python train.py --dataset="short read English sentences (LibriTTS-R)" --train_examples=26041 --noise_aug=0.002 --hop_length=320 --hidden_act="silu" --optimizer="muon" --learning_rate=0.0024 --max_steps=6600 --batch_size=512 --warmup_steps=330
Rows from block 10 of a small sound classifier, named by matrix and row number. Rows with one number belong to one channel. Each number is 128 + 32 x the weight over its row's rms, rounded and kept within 0 to 255. All counts start at 0. Numbers have three digits each.
After each channel's rows are labels from the 100 clips, of 14848, where the channel reaches its highest value: "top examples" is what is common among them. Only what is clearly more common there than usual is listed. The data: short read English sentences (LibriTTS-R).
# convs1: 3x3 conv (model.blocks.10.convs.1.weight, 128x128x3x3, each kernel summed), inputs 0-127
# convs2: expand pointwise conv (model.blocks.10.convs.2.weight, 512x128x1x1, transposed), outputs 0-255

convs1.28:129127133074138121090150127161126125128117119104130146131125129128125128138247115140118116123099102126127102134138127128154077119077087150148112201130117129117120129161140172136173125122149155128122106139193127140078128101156154191166127126112065128126131131135135124172147167094129180015086162111111123255130122120114111067128169129128128134128057110144175128132198121112148130116128
convs2.28:122093128121127128127153128128131126128128134131121128127142127126128139126128150000119053128128171128125142148128128108128128128128141127190117064128128128117128128095176129129128128128128133149123126128128130129128128128128150102118131130142128129128131128128131128120128128128128106128152114128127134124128128135134128158128128131075132128149106128128099135129124086129128121209223133131128156128130128064142117134123128128085128128152128099151129138128195129128128128128134128128149104132128127101060126128128128128128128128210124110157128130128126125154128128128146108128128144111124122128111139121128126091128128128127085100128074128128130128155178128128127128111133128131113000130128127128128128126127128152182129131128127121128124128127128121126128127128124128
top examples: voice: female

convs1.76:128128180140137169112169126103128124128092124116136127143134128128129130147128131098098164133132125128116127148130023128170154121045143101128149191122126134134130124131130149000157135133134157161122101120093124156168128103255113255123127072123103128126121092103130147091093130119128135149168166128130131121122132130136129092128146134128128208128113120137118134102103133115136131127128
convs2.76:130124128125140128126126129128128128128250129126174127128127129128128123128128128128129156128129128128119119123128128128127128128128126128255097136128128128129128128120152117128128128128128129118109062149128128125128128128128152010147000139124143173128117128128128135096128128127128144127108128128128127128128128128134129125128128138126129128128190176128170125219129173128126097128128119129128128129127128114124082121152128128104128128109128096141128131134220128128126128128130224127128009126129146119062125128128128128119128128133130066129148124128129127128125126128128128129128128169128044129126121113128110128128128128124129086128124165128128128123127128128128089122130128127121128062128129129129132128129128128140121128128128098124129129114128132119116128128128128
top examples: voice: female

convs1.90:128128111135113245052210111115128128128247129111128142147127127128130128153122135143145134130129124128255128131122143128143198126198111134123125131108130128124132128105128106128165119130087186121127154131090123009164128156128140188091126133136208128129127181112125107107130049128127158136174116118120127134132128128129126140128117124128128146128207119132148126117131125131137129127128
convs2.90:128162128130128128131128138128128128128113119128121128128090127255128126128128128128127076128128152128128126127128128136128129128128100128173107092128128128137128128066077129128128128128128128129128153129128123119128128129128127102128085121133080078128143128132128129174128128115128118128128129128129116124128128128128128133128128129128128128128125139128088128132127110128128125083128129127128128029128128128121000029128128171122128128205128072129128128128100128128122128128143157116116162144128128123128128132128126128128128128144141072141128128126128140131128132128128128128128128149124129128127053140128137107128128128128159128152140118128129128131128128128126128110104128128144128128128126131125128128129128128132128123128128007128172123128128115128043128128128128
top examples: voice: female

convs1.118:136120167115086157170141143142129155128075119198140123128139128128151126160188143168133160120137125128114131112159162128124129211131043239174146096061149128252120130190119154142114137115075084101147109128106151095094128134077090161155128105108077128128125134120118128117129019152113150188103192134134115174145134144131136161132131136128128108128141158109132128141123151152094124134128
convs2.118:149114128130128128109077128118127127128182126129133078102111196128128112117112127127136161128128128093128121121128128116129128129127126128185165103129122128124128128134134129128128128128128188125139222128128124124129128128125049137081126106134083126128125128133124114157128128126128169129130122128117091123128128131128128122128128126127123128140140128127128128054116062135128115158115130130128132127102125124128128151128129148125102128102128000000113128042128128128137137128169140021128128129112132042132028114128125127166128128127066135127087128126129132129114143101132128128141109134140122119200128233128179015128128128125123115059112128128125128163119128128128135130154099116144128128144124145222128128129128129144103127128129130128127128128128122129116132128128108
top examples: voice: male

convs1.89:114134113129084181092132132159129128128099140150128151126133129128131128101137131154155135163129138128086128136139251128140151128130049138134117129175131127147128124093127188121123136132255122132133057141214114151194127119130103041177127159126098128129126136128129112201133181139132153112130171130087130152128138128126132187128175128128128093128143128172132127126182129131123136131128
convs2.89:217126128131127128128127128127127122128089135134147128128140153111107094128128128133094135128116056128127072128128128000127128133127119130133096106128128127128128128115079179112128128128128094085129119125128128119128128128128118169128112129130139026128147128098123150106128128128128137127129128128112128128128128147123129135128128134119128128124103127128117131156095018128128151130128119129128127148129128128128168130097094130104126128091128145167128134139114128128128128128129114128087136114129128127121129100128128128137128128127145114104114127127128132128143127131128128128128130153057255126127121152128163029128128128130033142128130132128128128127157128128130129126084128129148128128136131129186128128127128128080129118128128123107136128130128167133132128128128128
top examples: voice: male

convs1.111:128129117138168140092255129119129128128117129127129139133117128128132128129127124198160132125129130128255125128130153128135220129209084035112135249166122128130135128101128132135130124122147162123131169129153132131110128139132128255111128117133146128127129141133128134090128172129122101145150123124158129126130123126125123114128130128128128124128167129122139128128135119126124130130128
convs2.111:197098128118145128128128128128128128128069127128119128128096133127128123128128128132121017128133130128128255129128128000128128128128137128107068239128128128103128128154091055128128128128128128130128070127128126128128128128128188233123247139127209123128119128129128191128128128127128122129111128128128128128128128125143128139128128108140128128128121128128091128045123195128131000131128128127128128131126128117108114151075128129130128128120128069138127115052130128128129128128126000128129182083128113125039128133128128128128128128105103126130115128128092129128128128128128128128128128019128114128128132115128189121128128128128122130143077032128130128122116128128129128144121129128247128124128129127128128128116128128144138140128128115128058126132128116129174129128128128
top examples: voice: female

convs1.94:143142155133137128156151125082136128123142112207127098125100128128144130102067157166179141080118051164210130133143096128107130191215200221126149090124141131122130120184138104098148124109095113132107139184059111172137128098120198120067128084118149128129127158117147141143128096172124111083171117134164128133120130167120168143128175130128128114128213148142099127188134132131116113191128
convs2.94:153137128152121128078120181126128058128010118099099128127129132255128137112128130131129150128129121128120137042128128132124128127127060128095075123128128115120128127126134169174128128148128129128137081133128118108128128126135107129131060120132124115128129128066123127127128128128124103117126129128127094124128128144130128037128128129130128128128123125128131126128108056123129137107119136128128113129126128129131133111019121129121093128124128127141086128129125129128129133127136129002128137144128135125128131129128120128153128128123180127127135128121101132126106017132142129128122125132144113125103142006128135114128128128075133128129127132128139128088127128128128148124072136161129129131109151129107128128118128128128133112128133010128111120131128131089167128128115128
top examples: voice: male

convs1.0:113137082145113121104144126150128134129134120108123152127127128128126128084186188170146139075144140128176129127127180128109162193119156098106096041085177129153141123255127175068124137125069186098161128140090115153067141154092102093114136157131098128125128165134154121116129124139137079119178056147160144143134126151127174101128039144128128093128077167126151130176167173113142122151128
convs2.0:141125128127163128133112101127090156128255128125126127113138127127128128125128129127138133228131000128127120126128126129125129128128033126134123126128192053126128128155177107128128128144128000126117095129128124129128128129128121135099095154147129163128089128032119125139128128158128130129116121128129131122128128109128128045128128130092128128128140129128129124130169255128132181120128129126129127101090128116185091019128128143112125128128128255126027118127130128128125128127129121128129129132129132113100138134128119127146128128126123160055110133108127211128126128129131128128129122110127125112123132114128085143128128128128130125125089128128130128131118128128127128137128112161147129127127127128133111081060128134123124132128128111128114179124128101161120127128131128
top examples: voice: male

convs1.37:128128127128094033130205129138128129128110145117128129131129128128129128122149118218068132128131134128208128126128189128118205132245062067135132197185130128125133128065127119114161125123160127129128026123167118122207130088164082162105127135133085128129140139141122133078129168115156048171174132116096130132129128130122130141128113127128128158128160131150174128127141141127112131127128
convs2.37:128109128146114128128128129128128128128134130127128128128139125127128132128128128128128000128132129128128118109128128141127128128128132128130076074128128128098128128110164116128128128128128129128128128115128142131128128128130129187156126151127132125128115128142127128130128128128128125128127128128127147126128128128124121128128128074134128128128110128126132127138128000128127135132128153128128128128161128214141128127118128120129128128128128122143128136044134128128135128128128128128128121062128127120107128130128128128128128128255127120124143128128148128126128116128128128128128128126128130126127118132128157128128128128128127128128128129128127128132133128128131128126145127130171128166128128127119128128140128128229124133128128154129141128124128128128123128128128128
top examples: voice: female

convs1.50:134126125122178116166126160130130128128108152168129140131131128128194128131170140170049157129148158128233153144125110128170093152133126097141138196092135128146148129097139193155195171140102141132195153119103127153185128110156150103120126099131244128133119153123128114100132120154130162018164055141074134141147178174123130116128131129128128171128212152175111127132129118118108128126128
convs2.50:126062128144000135127131128128128127128098113133117124137104052126128126131128137129144055128128126128120127166128127110128128128128071128125063111128128127107128129216126138133128128128128130147135148126128131063128128128128128125120110110127129000139144128118123135127128128128126127131064127128145134142128128127121131136128128000000128128128115128154126134155130206128128150014129142128128128217203149140132183124000128135044129128126128112158128133158123129128128130128128172128128115097129132239119128117128128128127128128171132133122126129129128116126119135128128128128128128130128115121120127128128120112128128128128152129128205188128127128136118128128128125127154128127128128128128115127018128128104128127146174139128131140219127129128137129124098128128128128
top examples: voice: male

convs1.119:128123109113128121189215111113128131130057127188131122146139130128123128124137114219192146142134148128100123129114085128162255127160000181158127060098120129116125127100103147036120116106100140126121130121133109156106128118161121200107128129153084128129127101106129143111121107115129058186203108121120162137126129128136123136128128123128128130128152134105152127126121113126110128128128
convs2.119:125071128129125128129146127128127125128127130133171128128164128131128151128128128206128016128128131128125126131128124163140128128128104128089238203128128127132128128137114127129128128128128128128119129128128130128128128124128150097104145130134128126091173128127130146131128128144128126128130128128128068120128128127112124129128128118144128128128108121129065159222129096128128050122127129128128128134132128063168190098128127128125128128052128255115128127128098128128126128128128000127131135136129128125180126085128128128128128128201092219133126128127123127129128128129128149131128129153130033124142128138128089086128128128128147115128128168128128128132076128128121128129118170129156128127128128127064125128128128128130079098128128124133128129128128129129144128128128128
top examples: voice: male

convs1.20:136150144168062091097194143113127129127071132198101139160125130128175128124131213206161159111099123128255123123131131128135204132124098168110153054126146127163182124015136082124135156135126150126112104139155146148086128099117086167170126121156055128127126077126167116168132102123137111138132165144152128132140132119121136133128154144128128095128144163157118124142053142138136133130128
convs2.20:165131128133139122128143135138128173128148134081138124122132127121128115145128140109128089130128129124125106132128131144129128157132130128134124129116123151119128130100143128120128128120128090121127063130128123144128081134128109113129127157128127130129128128133140131130128128128126128127118206130128011127128128157129128185128128133130127128129097128127170129198174104127129126115158000124128154160130128130128146128131202128131093213142128126126112127145129128128129128125128125130131129138128129119073049145128128129163128128129124125153128128129136137127128070128127128128122082124104122122128033112128116143128128128127151127128133128128216128071132128128129127112130135126119128126129137128146128123129128110147128125128128128126126128128128145191095133128108097
top examples: voice: male

convs1.77:126130111134135153097195133100129129127199128140125115104151128128127128124147129163094129134129118128255130128126166128135188124185096000128121217113128129117122127159124058140121123149094124109129097126140123157147129095096159184023129090127182128128135160154142132128123174125127107122108149135168128134127126132127116136131147126128128150128169119060131128128155124114171135126128
convs2.77:000128128104114128126128129128127128128115114126129128128141128139128116126128143128127124128128138128129070128128128151128118128128155128121086143128128127116128128129128138150128128128128128125128117128128128128128128129128067129152000132139127127127129128128129131134128128120128239127125128128122123128128128127063128122128128125135128128128129092128114128152101133128128052127128117129128128154110128144133000128020128131150126128154128127137126127000111116128126128128127255130169129130128128130151134141128128128128128128255126143133127126128128128128128122128128124128128128136129100121123131136128071128128128128128129128047198116128127128128136128128128128100146156128126127120128127126115128128122128128074135127128125130128113132128128121128106128128128128
top examples: voice: female

convs1.1:129128091125081160162136126083128127131060128094133120131129129128123128118108125148078102131143128130108127138128153128127072135066133124122131093139125128126119131115118087076115129130049045129129067111140130151156128224127129083085129112141164128127129128128112101106134003126121003184146010140088131127135131130130127071128129127128128134128087123120043128127133131133148131126128
convs2.1:139129128125105142123128129128128128128121146128128126128122124126128132130128128125129234128128100128129128121128137255128128129128160128130255127128128131130128128097101114131128128158128124128126122084128128136128128127129127099145161128128128128128129128152128133128128128128128155128124125128128161124128128133128147128128128092127128128127189129128110128131150085128128119127137128130128156133128128178123136136082128136181121128120128000147128123171129128128131128128128077189139117127126129134128131123128128128127128128111130130129111128128127136131127128128128128128128134174128237128129128166128167127128128128127128115126127128128129128137108128128129128131089194128175128128128128130194128128127128128128128128128128133097126144128128133128136128128128126
top examples: voice: female