python train.py --model="sound classifier" --time_shift_ms=50 --hop_length=320 --muon_scale="match_rms_adamw"
Rows from block 10 of a small sound classifier, named by matrix and row number. Rows with one number belong to one channel. Each number is 128 + 24 x the weight over its row's rms, rounded and kept within 0 to 255. All counts start at 0. Numbers have three digits each. After the name is the row's rms in percent of the matrix's.
After each channel's rows are labels from the 100 clips, of 14848, where the channel reaches its highest value: "band" is the frequency band that holds the peak. Only what is clearly more common there than usual is listed. The data: short read English sentences (LibriTTS-R). In brackets: how many of the 100, against the usual share in percent.
# convs1: 3x3 conv (model.blocks.10.convs.1.weight, 128x128x3x3, each kernel summed), inputs 0-127
# convs2: expand pointwise conv (model.blocks.10.convs.2.weight, 512x128x1x1, transposed), outputs 0-255

convs1.6 122:136128149130130162108120127120129124128011119113129129130134128128122128128237142112086126123146132128120128132127138128125094124126153131117115190116131127127129131147125141133149134127114130117117159131111118096090129154150203059142129099168163128130127166117127160131127143136136133149157145145131138192127132129141127141128123129128128146128142138063130135132140129124093135129128
convs2.6 088:054128128129128128130127128128128127128128143127143128128129126134128140128128129128136188128128151128135127151128128109127128128128129135114129118128128128126128128098175137128128128128128128130128151129128117119128128128128135071181087103128128069128171128129128136123128128128128172129121128128125128142128128128141107187128128128037128128128102150128143128140238122128129126130128185128128128162128128081124024113129128128117130128201128148141133128129137128128128128131128213128129112116128122127181129107128132128133128128119121132126130127129130181128129126128128128128130128127128099142127128126128127127128128128128128126150121110128152128128151128128131128128072146128052128128128128132023128128121128128000112128128128137128129124128128102122127128125128127
band: 1000 to 2000 Hz (100 vs 25)

convs1.65 128:129128132129092157079143128100128128128199132129124149122124128128128128156127140036118119131131130128255127128127092128132149126162112097094126162144127128129127129114128101128118127121061142129130150132122127143176128133119159154117128103121220128128131137128143137085128076127134145109140118127127128128124127128127124153128149129128128121128127128074131128127127127124125130128128
convs2.65 132:127244128128129128128128136128128128128140117128129128128127128125128123128128128128128095128128101128128121131128128069128128128128111128127160131128128128133128128129131155129128128128128128128130148127128128093128128128128138149122130128138128128128108128129128113125128128128128255129127132128128127128128128128127131125128128125140128128128117130159125129075128212128128152133128129128128128130122128144128157131146128128126128128126128127131128128083133128128128128128128121128128110104128124084163128158128128128128128128175182127129126128128128125128128130128128128128129128123128124128129129127128093123128128128128128131128136088128120128127128128128128128155138131128097128119128127126129128128132128128146164124128128119128137114128128128179103128128128128
band: 4000 to 8000 Hz (100 vs 25)

convs1.26 089:135128145131126168089205130109127128127204132131129174128127129128127128143116134175128103118131128128236128129130163128139183129174128099084128114106131126142119131092142129108123132114043191119124120126141134134110128122096160103083128121132170128129127129123128144130129089123140163106144093131148126123131135127128116132128139127128128136128103132079132130129128111106143132131128
convs2.26 105:168128128128189128128128128128128128128124128128159128128146130128128126128128132128126073128129138128128164255128128151126128128128127128148168128128128128104128128255137178212128128128128128161127121128128128130128128135128128128130132125212128047128119128112120145128128128125128130128130128128128129129128128128131123129128128136125128128128132138130128128104101107128128063130127141135128129126128128215130063212113128128134128128072128128129128131130231128128142128128128131128128128113127126143175128143128128128129128128131125101113128130127128126128128127128128128128128128095128124128129128124128145093128128128128128128133125150128129128128144128128128128131186135128131128131128128127127130128123128128123126124128128128121114129128128128133124128128128128
band: 4000 to 8000 Hz (100 vs 25)

convs1.62 140:123129185136120115098110125134128128128153130120138129136131128128120129158109130134122123150128127128124130128128141128134112125106097134127130048113129124116126134129139130119195126131066113151131126130123137117100128145255144135115127103125199128128126120130134138108128091127135122152127116127134127116129131129127119194132122127128128210128090127122101128129124120123126143126128
convs2.62 099:124062128129118128127128128128140123128127127132040129128158126159128156128128128120129128128128139128128173039128128129128127128128128131255136134128128151128128128139082128131139128108128128128128135135128131188128128128128206255190128128116128131128117128140128129128128128145128101131125129128128169113128128128136149125128128128114128128128158111128131129186136061129128121123128130128128150122131128129099239125120128125134128128128128178077129112129153128128127128128128160129133078124128130106128129147128128128130128128127129128127126128127128151134114127128128128124127128129123117127128129158128190140128128128128124128137128075128128128127136128128128123134171128127116128255129137127127128128128128128127117120128128128128133127128128164128101126128128128
band: 250 to 500 Hz (57 vs 25)

convs1.25 106:128128138136115113141118135123128128128114129116127151126154128128129128165152130154118119127126132128047126126128184128135146128124098164125127179072127128125141130146145072108104129128136204128126115127130152243130128135163184189117129107132118128127129218131137118150129159122128074132127081132125128126132126139129131146128138127128128138128127122156140128123130132126130127126128
convs2.25 154:129091128120125128128128129128128128128109128126134128128129124113128129128128119128131115128128029128128129096128128128122128128128130128090137120128128128095128128138125123129128128128128128128126113128128129102128128128128145240107205131128128126128088128131128137128128128128128128126127129128128129130128128129119129129128128128128128128128006127129144128195128247128128127128128127131128128125196128111128132151105128128133128128076128118134129078113105125128132128128128128128128127053124127135108128145128128128128128128126138124133132128128128155128128128128128128129128128075127145128110141130128132129128128128128128174127128129128128128128118128128128128126124089128123128117127128127124126128134128128126135105128128135128123125128128124128192128128128128
band: 2000 to 4000 Hz (100 vs 25)

convs1.60 086:139134157141118134059126137136127141127161141087128151127139128128144128137183152174128107148140142128091137127130153128139115131095077135134133078219146127117137125147132110089168118150036155112171153130106149112158127130143184117098128122143122128131129142108128085128127130125136084099162117130165137162121134161153129096128159127128128149128133130172134128122136143120128131129128
convs2.60 095:127097128123127128129128128128132128128104126127145128128114121061128085128128128128147072128128030128128126150128128108136128128128108128102126150128128128127128128108116121133128128128128099123128144132128127129128128128128157117128092200213151129128121128131128128157128128119128137130118128128128127127128128129127127126128128086137128128128228128129128132127149125128129128060125133128128128129146128145138135176134128128127128128129128143132128123141138128128128128129128095128134128115128128130143128129128138128136128128152131002117091128128143131128128129143128128128128128199123177127128074128128116205128128128128153127193128109128128128131242128128131128102135132128134128128128190171094128128128128128133131127128128113125121129129128132128125128128128129
band: 1000 to 2000 Hz (100 vs 25)

convs1.13 073:128132170139124153108214123156128125128177085130129108144122129128149128158128119130138136131129128127244112128132140128136144154173128107130135109191128127125127127108132175131115116158129135118206132121094126146171126136144128157099127192149102128127131083116128124112128112154118143093162188128134143136127119142122129132127131127128128094128100132147146127139131128131138126131128
convs2.13 071:127124128140134128128128128128128128128109096115130128128125115082128112128128125122130093128128127128127130137129127103111128128128098129136052145128129129135128128126129127128128128128128101130129174130128127094128128128128068127146148181129155134098115128128128176109128128114127222140218128128122113128128128128120125091128128090120127128128026068122090128134163113128128132126128000129128122114128128118141126119120129134126129128128128000122129078121179128128127128128132136128104149123128154134119127155128128129135128128039149128127131126128128134128128110128114128128128128142096123125106109120128130151128128128128129128109150133128136128127085128128126129138132127129132141183128153139142136128142128130180134125128129130128129089126128119126126129128128131
band: 1000 to 2000 Hz (98 vs 25)

convs1.12 109:123128123126156114069101127128128128128095129125128137122128128128129124108128121155129130117128120128137127127126150128146087120183019045117116195162125128126133126107125140123125124126121095117127187122097151132154127138096218100101129044125111128129128133128133113056125088128123126131117119122131127127131128124123126112128125127128128114128164128105121126129120127128131125127128
convs2.12 122:142149128126138128130128128128124128128135131128127128128128126121128115128128128131134128128129131128128128132128128125127127129128159128113128114128128126101128128138137167128128128128128128148129142125128128132128128128128128069123134126166128128128131128130128137140128128128128090128129128128128129127128128128092128127128128134127128128128114154128134128131127150128128017146127164128128128128126128134121156094125128120183128128109128100129147133128128129128126128128128131128128184137128127153127115128128128128127128128114076176128142128128139113128128128128128128128128128135128175128128094128128143128128128128128118132128129114128128128127127128128128131128128128128238128112128128128128128128141128128111104127128128125128134135131128128128128128128128128
band: 4000 to 8000 Hz (69 vs 25)

convs1.115 121:128128142125086103116146127125130125129158129106127145138145128128129128166114121115130117126134131125079125121127046128134138120049132062118133093192129129110133128052165105056137127125141132131131138117169148156155128135143210113108128137116152128127128074128119121097126102125130073127118069128123127125137129128126127137128140129128128145128165111164130128124126120142137128123128
convs2.115 110:127197128115128128128128123128128128128137126128128128128122126115128128128128128128138126128143128128128124128128130117124128128128150128127153132128128129087128128129115133123128128128128129149128123129128127127128128128128137125128115128127138121128156128127125115128128128125128108128114128128145129124128128129131127122128128148128128128128129151128116125149143123128123123128136128128128128138166128117128124153132128127128128128128128131149129182132079128128126128128127112128096139134128128115099128160128128128133128128255118075128123128128128132129128128128129128125128128228127255128132119129128209115128128128128137129137255132128132128127114128128145128127101128128128128122129129179123128128128128128127128128128128125139095132128128174095128128128128128
band: 2000 to 4000 Hz (75 vs 25)

convs1.16 133:128128175127033150084124128121127128127162129119125158123153128128129128156151130033038100129129125127131122128129043128118123127065117079112125190117127127125135129133128135103122130126149175131132110132101132154156128158125147143135127121133158128128128124134148142112143168120128102117114115131121127151127125128121128155128133128128128134128058132135130128114115110119137143128128
convs2.16 112:197104128127126128127128129128128128128132128128127128128128126122128135128128124179138017128128134128128122115128128130128128128128128128101118057128128128136128128071228134136128128128128128124151176128128128130127128121128174150198198128129147145128128128138121198128128128128128000129128133128132128124128128128142134131128128185128128128128191092127121129131126180128128130129128164127128131128128128073131090127184128119130128128128128125129128131138142128128128128128128082128142115129127133141150128116128128128142128128101127167127135128128128121128128127131128128128128128091111191124129164124128137144128128128128126128130128126128128128128141128128128126104127124127119128157128128133141128128126128128143175128128128145128128128128128131128221128128128128
band: 2000 to 4000 Hz (99 vs 25)

convs1.105 130:128128130128143132153161128120128128127149128132126137135139128128127128129133128128127123130130124128255127129127131128119213125206122123143127210140127128128130128122128061096131129124136191126126200125109129100128127114112157183088128145125104128128128129126130137126127127126123125153145083127113127132130132124135124109128139126128128128128116125124152128123121130127136124127128
convs2.105 130:161153103130128128129128128128128128128129128127128128128125104119128069128128128127127123127128049128128142140128129106128128128128125128123128017128128130123128128095014164121128128128128128152117134129128128122128128128128150130136131129132128128125129128128128128128128128128128126128125128128128128133128128130124128074128128128142128128128152128128128128163127137128128155127128126128128128132069128134128077154091128135127128133165128129129128136053128128128127128128128160128128032129128127104195128093128128128128128128103084129128128128128127128128128128128128128128129128131126129128131062127128126123128128128128117118128152161128128128125060128128127128123128129131126127127128128129102127128129127128126124129128128131128127127128128133128117128128128128
band: 2000 to 4000 Hz (66 vs 25)

convs1.95 097:128128166132142175154098119108129126129065133105127128130133128128128128118129130159235131124128130128163131127125092128121159118198106148149142162239128131115130128134136171095113132134100145120119152124127137121164128172136102100105126124129090128124131093124119124163128099120126166137137154120132130129132136129129128123128100129128128146128057127113148127103127122136167128131128
convs2.95 099:102132128126000128128128128128128128128112139132137128128128128140128097128128128133128071128128040128127114148128128128128128128128128128111198195128128127105128128137111086128128128128128128128123080128128128083128128128128132100127204126129119255128129128128128126127128128127128131130128128128128119127128128129124128111128128090127129128128157139128126128113123100128126104127128135128128128129117128116129121170067128139169129128115128077130129128014131121128130128128129123128123194107128133241159128121128128128129128128145163127128132123128128139128128123128128128128128128123125140127127119130128088140128128128128124036103124148128128128128129128128128128095128113128127128128128128120125128128128128128188185130128128125128124130125128121125168128128128128
band: 2000 to 4000 Hz (78 vs 25)

convs1.36 077:128129130154135179136130117146128131129121125167127127127116128128155128150112128120141155119125195129200122121147087128141154196189141159140126097156175129182134128073126171154176130163103115144167163146120127165136128115126106132137128136131109128128131135129121106146128129140130167125125126141166104135136167172146149106128175128128128135128115178112117147150126108193135128135128
convs2.36 122:071112128128128128136049128101128127128129143124128093131128128136128129130128128128148088132128128128184128124128123133128129147128121128117129128128125120129128128128128128116128128128128119128128130128128128176128128126128093110128161133129137130128127128127128125129128128128125127128128128127127128128128147178137128128128128128131128128176128122121128108117105168128129134128128137128128126132132129103143131127127102128127129128134128133255133129128128128128128125127126128154128126130122128132136137128128128128135128128146127132074130122122129133052128112110126128128091124120126138129128128079128159130128128128132158127128128128128152128101083128128128138128142128112126129127117115128114128129127128123128128129130128163131128136128128127128128128128128108
band: 250 to 500 Hz (100 vs 25)

convs1.34 075:128142123130137116173093127144128128128133137120127136132123129128124128121125124140130078133160164126089129127133116128126112118088168091148118123166136128140126134086130101197127138118159099127133162163121124063151128106135139100157130151133141128130109149118137131186136097139130172065118246137137145132115125111134139138126099135128128115128177131173141128148149182130127123141128
convs2.34 084:127131128143110128128129128128128105128127128137205128128134081121128139128128108127129031127128108148128126120128128076129128128128078134128128072128204128118128128151135123128128128128128128132113120129128128162128128128128136133132127020129128136128138128101127051111128128128132130128128129128134136121128128128129129128128128131135129128128137139128138131132123127128125130128128033128128156087122128134127114149081128116129128128129128133151126128184128127128127128129128185128219144113129131167130127131128123128140128128089131117126114142128127122128125128128114128128128133129112129128109092164128185095128128128128097133188150138128128128135076128128130128115125073129139128117116128125062157131074128128140107128128128143128128075129128140128118128128128129
band: 1000 to 2000 Hz (98 vs 25)

convs1.22 095:140129110140073099101176128116128128131111132130127138113127128128129128136112126144054124143128128128151125126142151128132148120153045103129120153167135128143138127065127071107150123128111169137128073120119130206141127071113092195136131105124110128133127090131132119118125141127126078104143100128147127121128136128127129164129096129128128090128202132127148128135120126107116126128128
convs2.22 094:137166128124125128130127129128128128128128128117118128128129121116128112128128127127127133128128087128128125124128128117139132145128128128111151164128128126129128128134124143128128128131128128130128141118128127096128128128128062030102148127081128193165127128128126128141128128142128194129130125128127129127128128128134126128128128075130133128128159121128128126065228008128130089129128124124128077119123128118125111167128128128114120174128128129182128132136217129128123128128129123128126120117126120036137129114128131128132128128080129136085119128127128131127128127128128128128131128128124138127127044124128158130128128128128127128122124174128133128126161128128128128110126128128255128056125128125098128128128128128242132122128128129123130128130128128128116116128128142
band: 4000 to 8000 Hz (81 vs 25)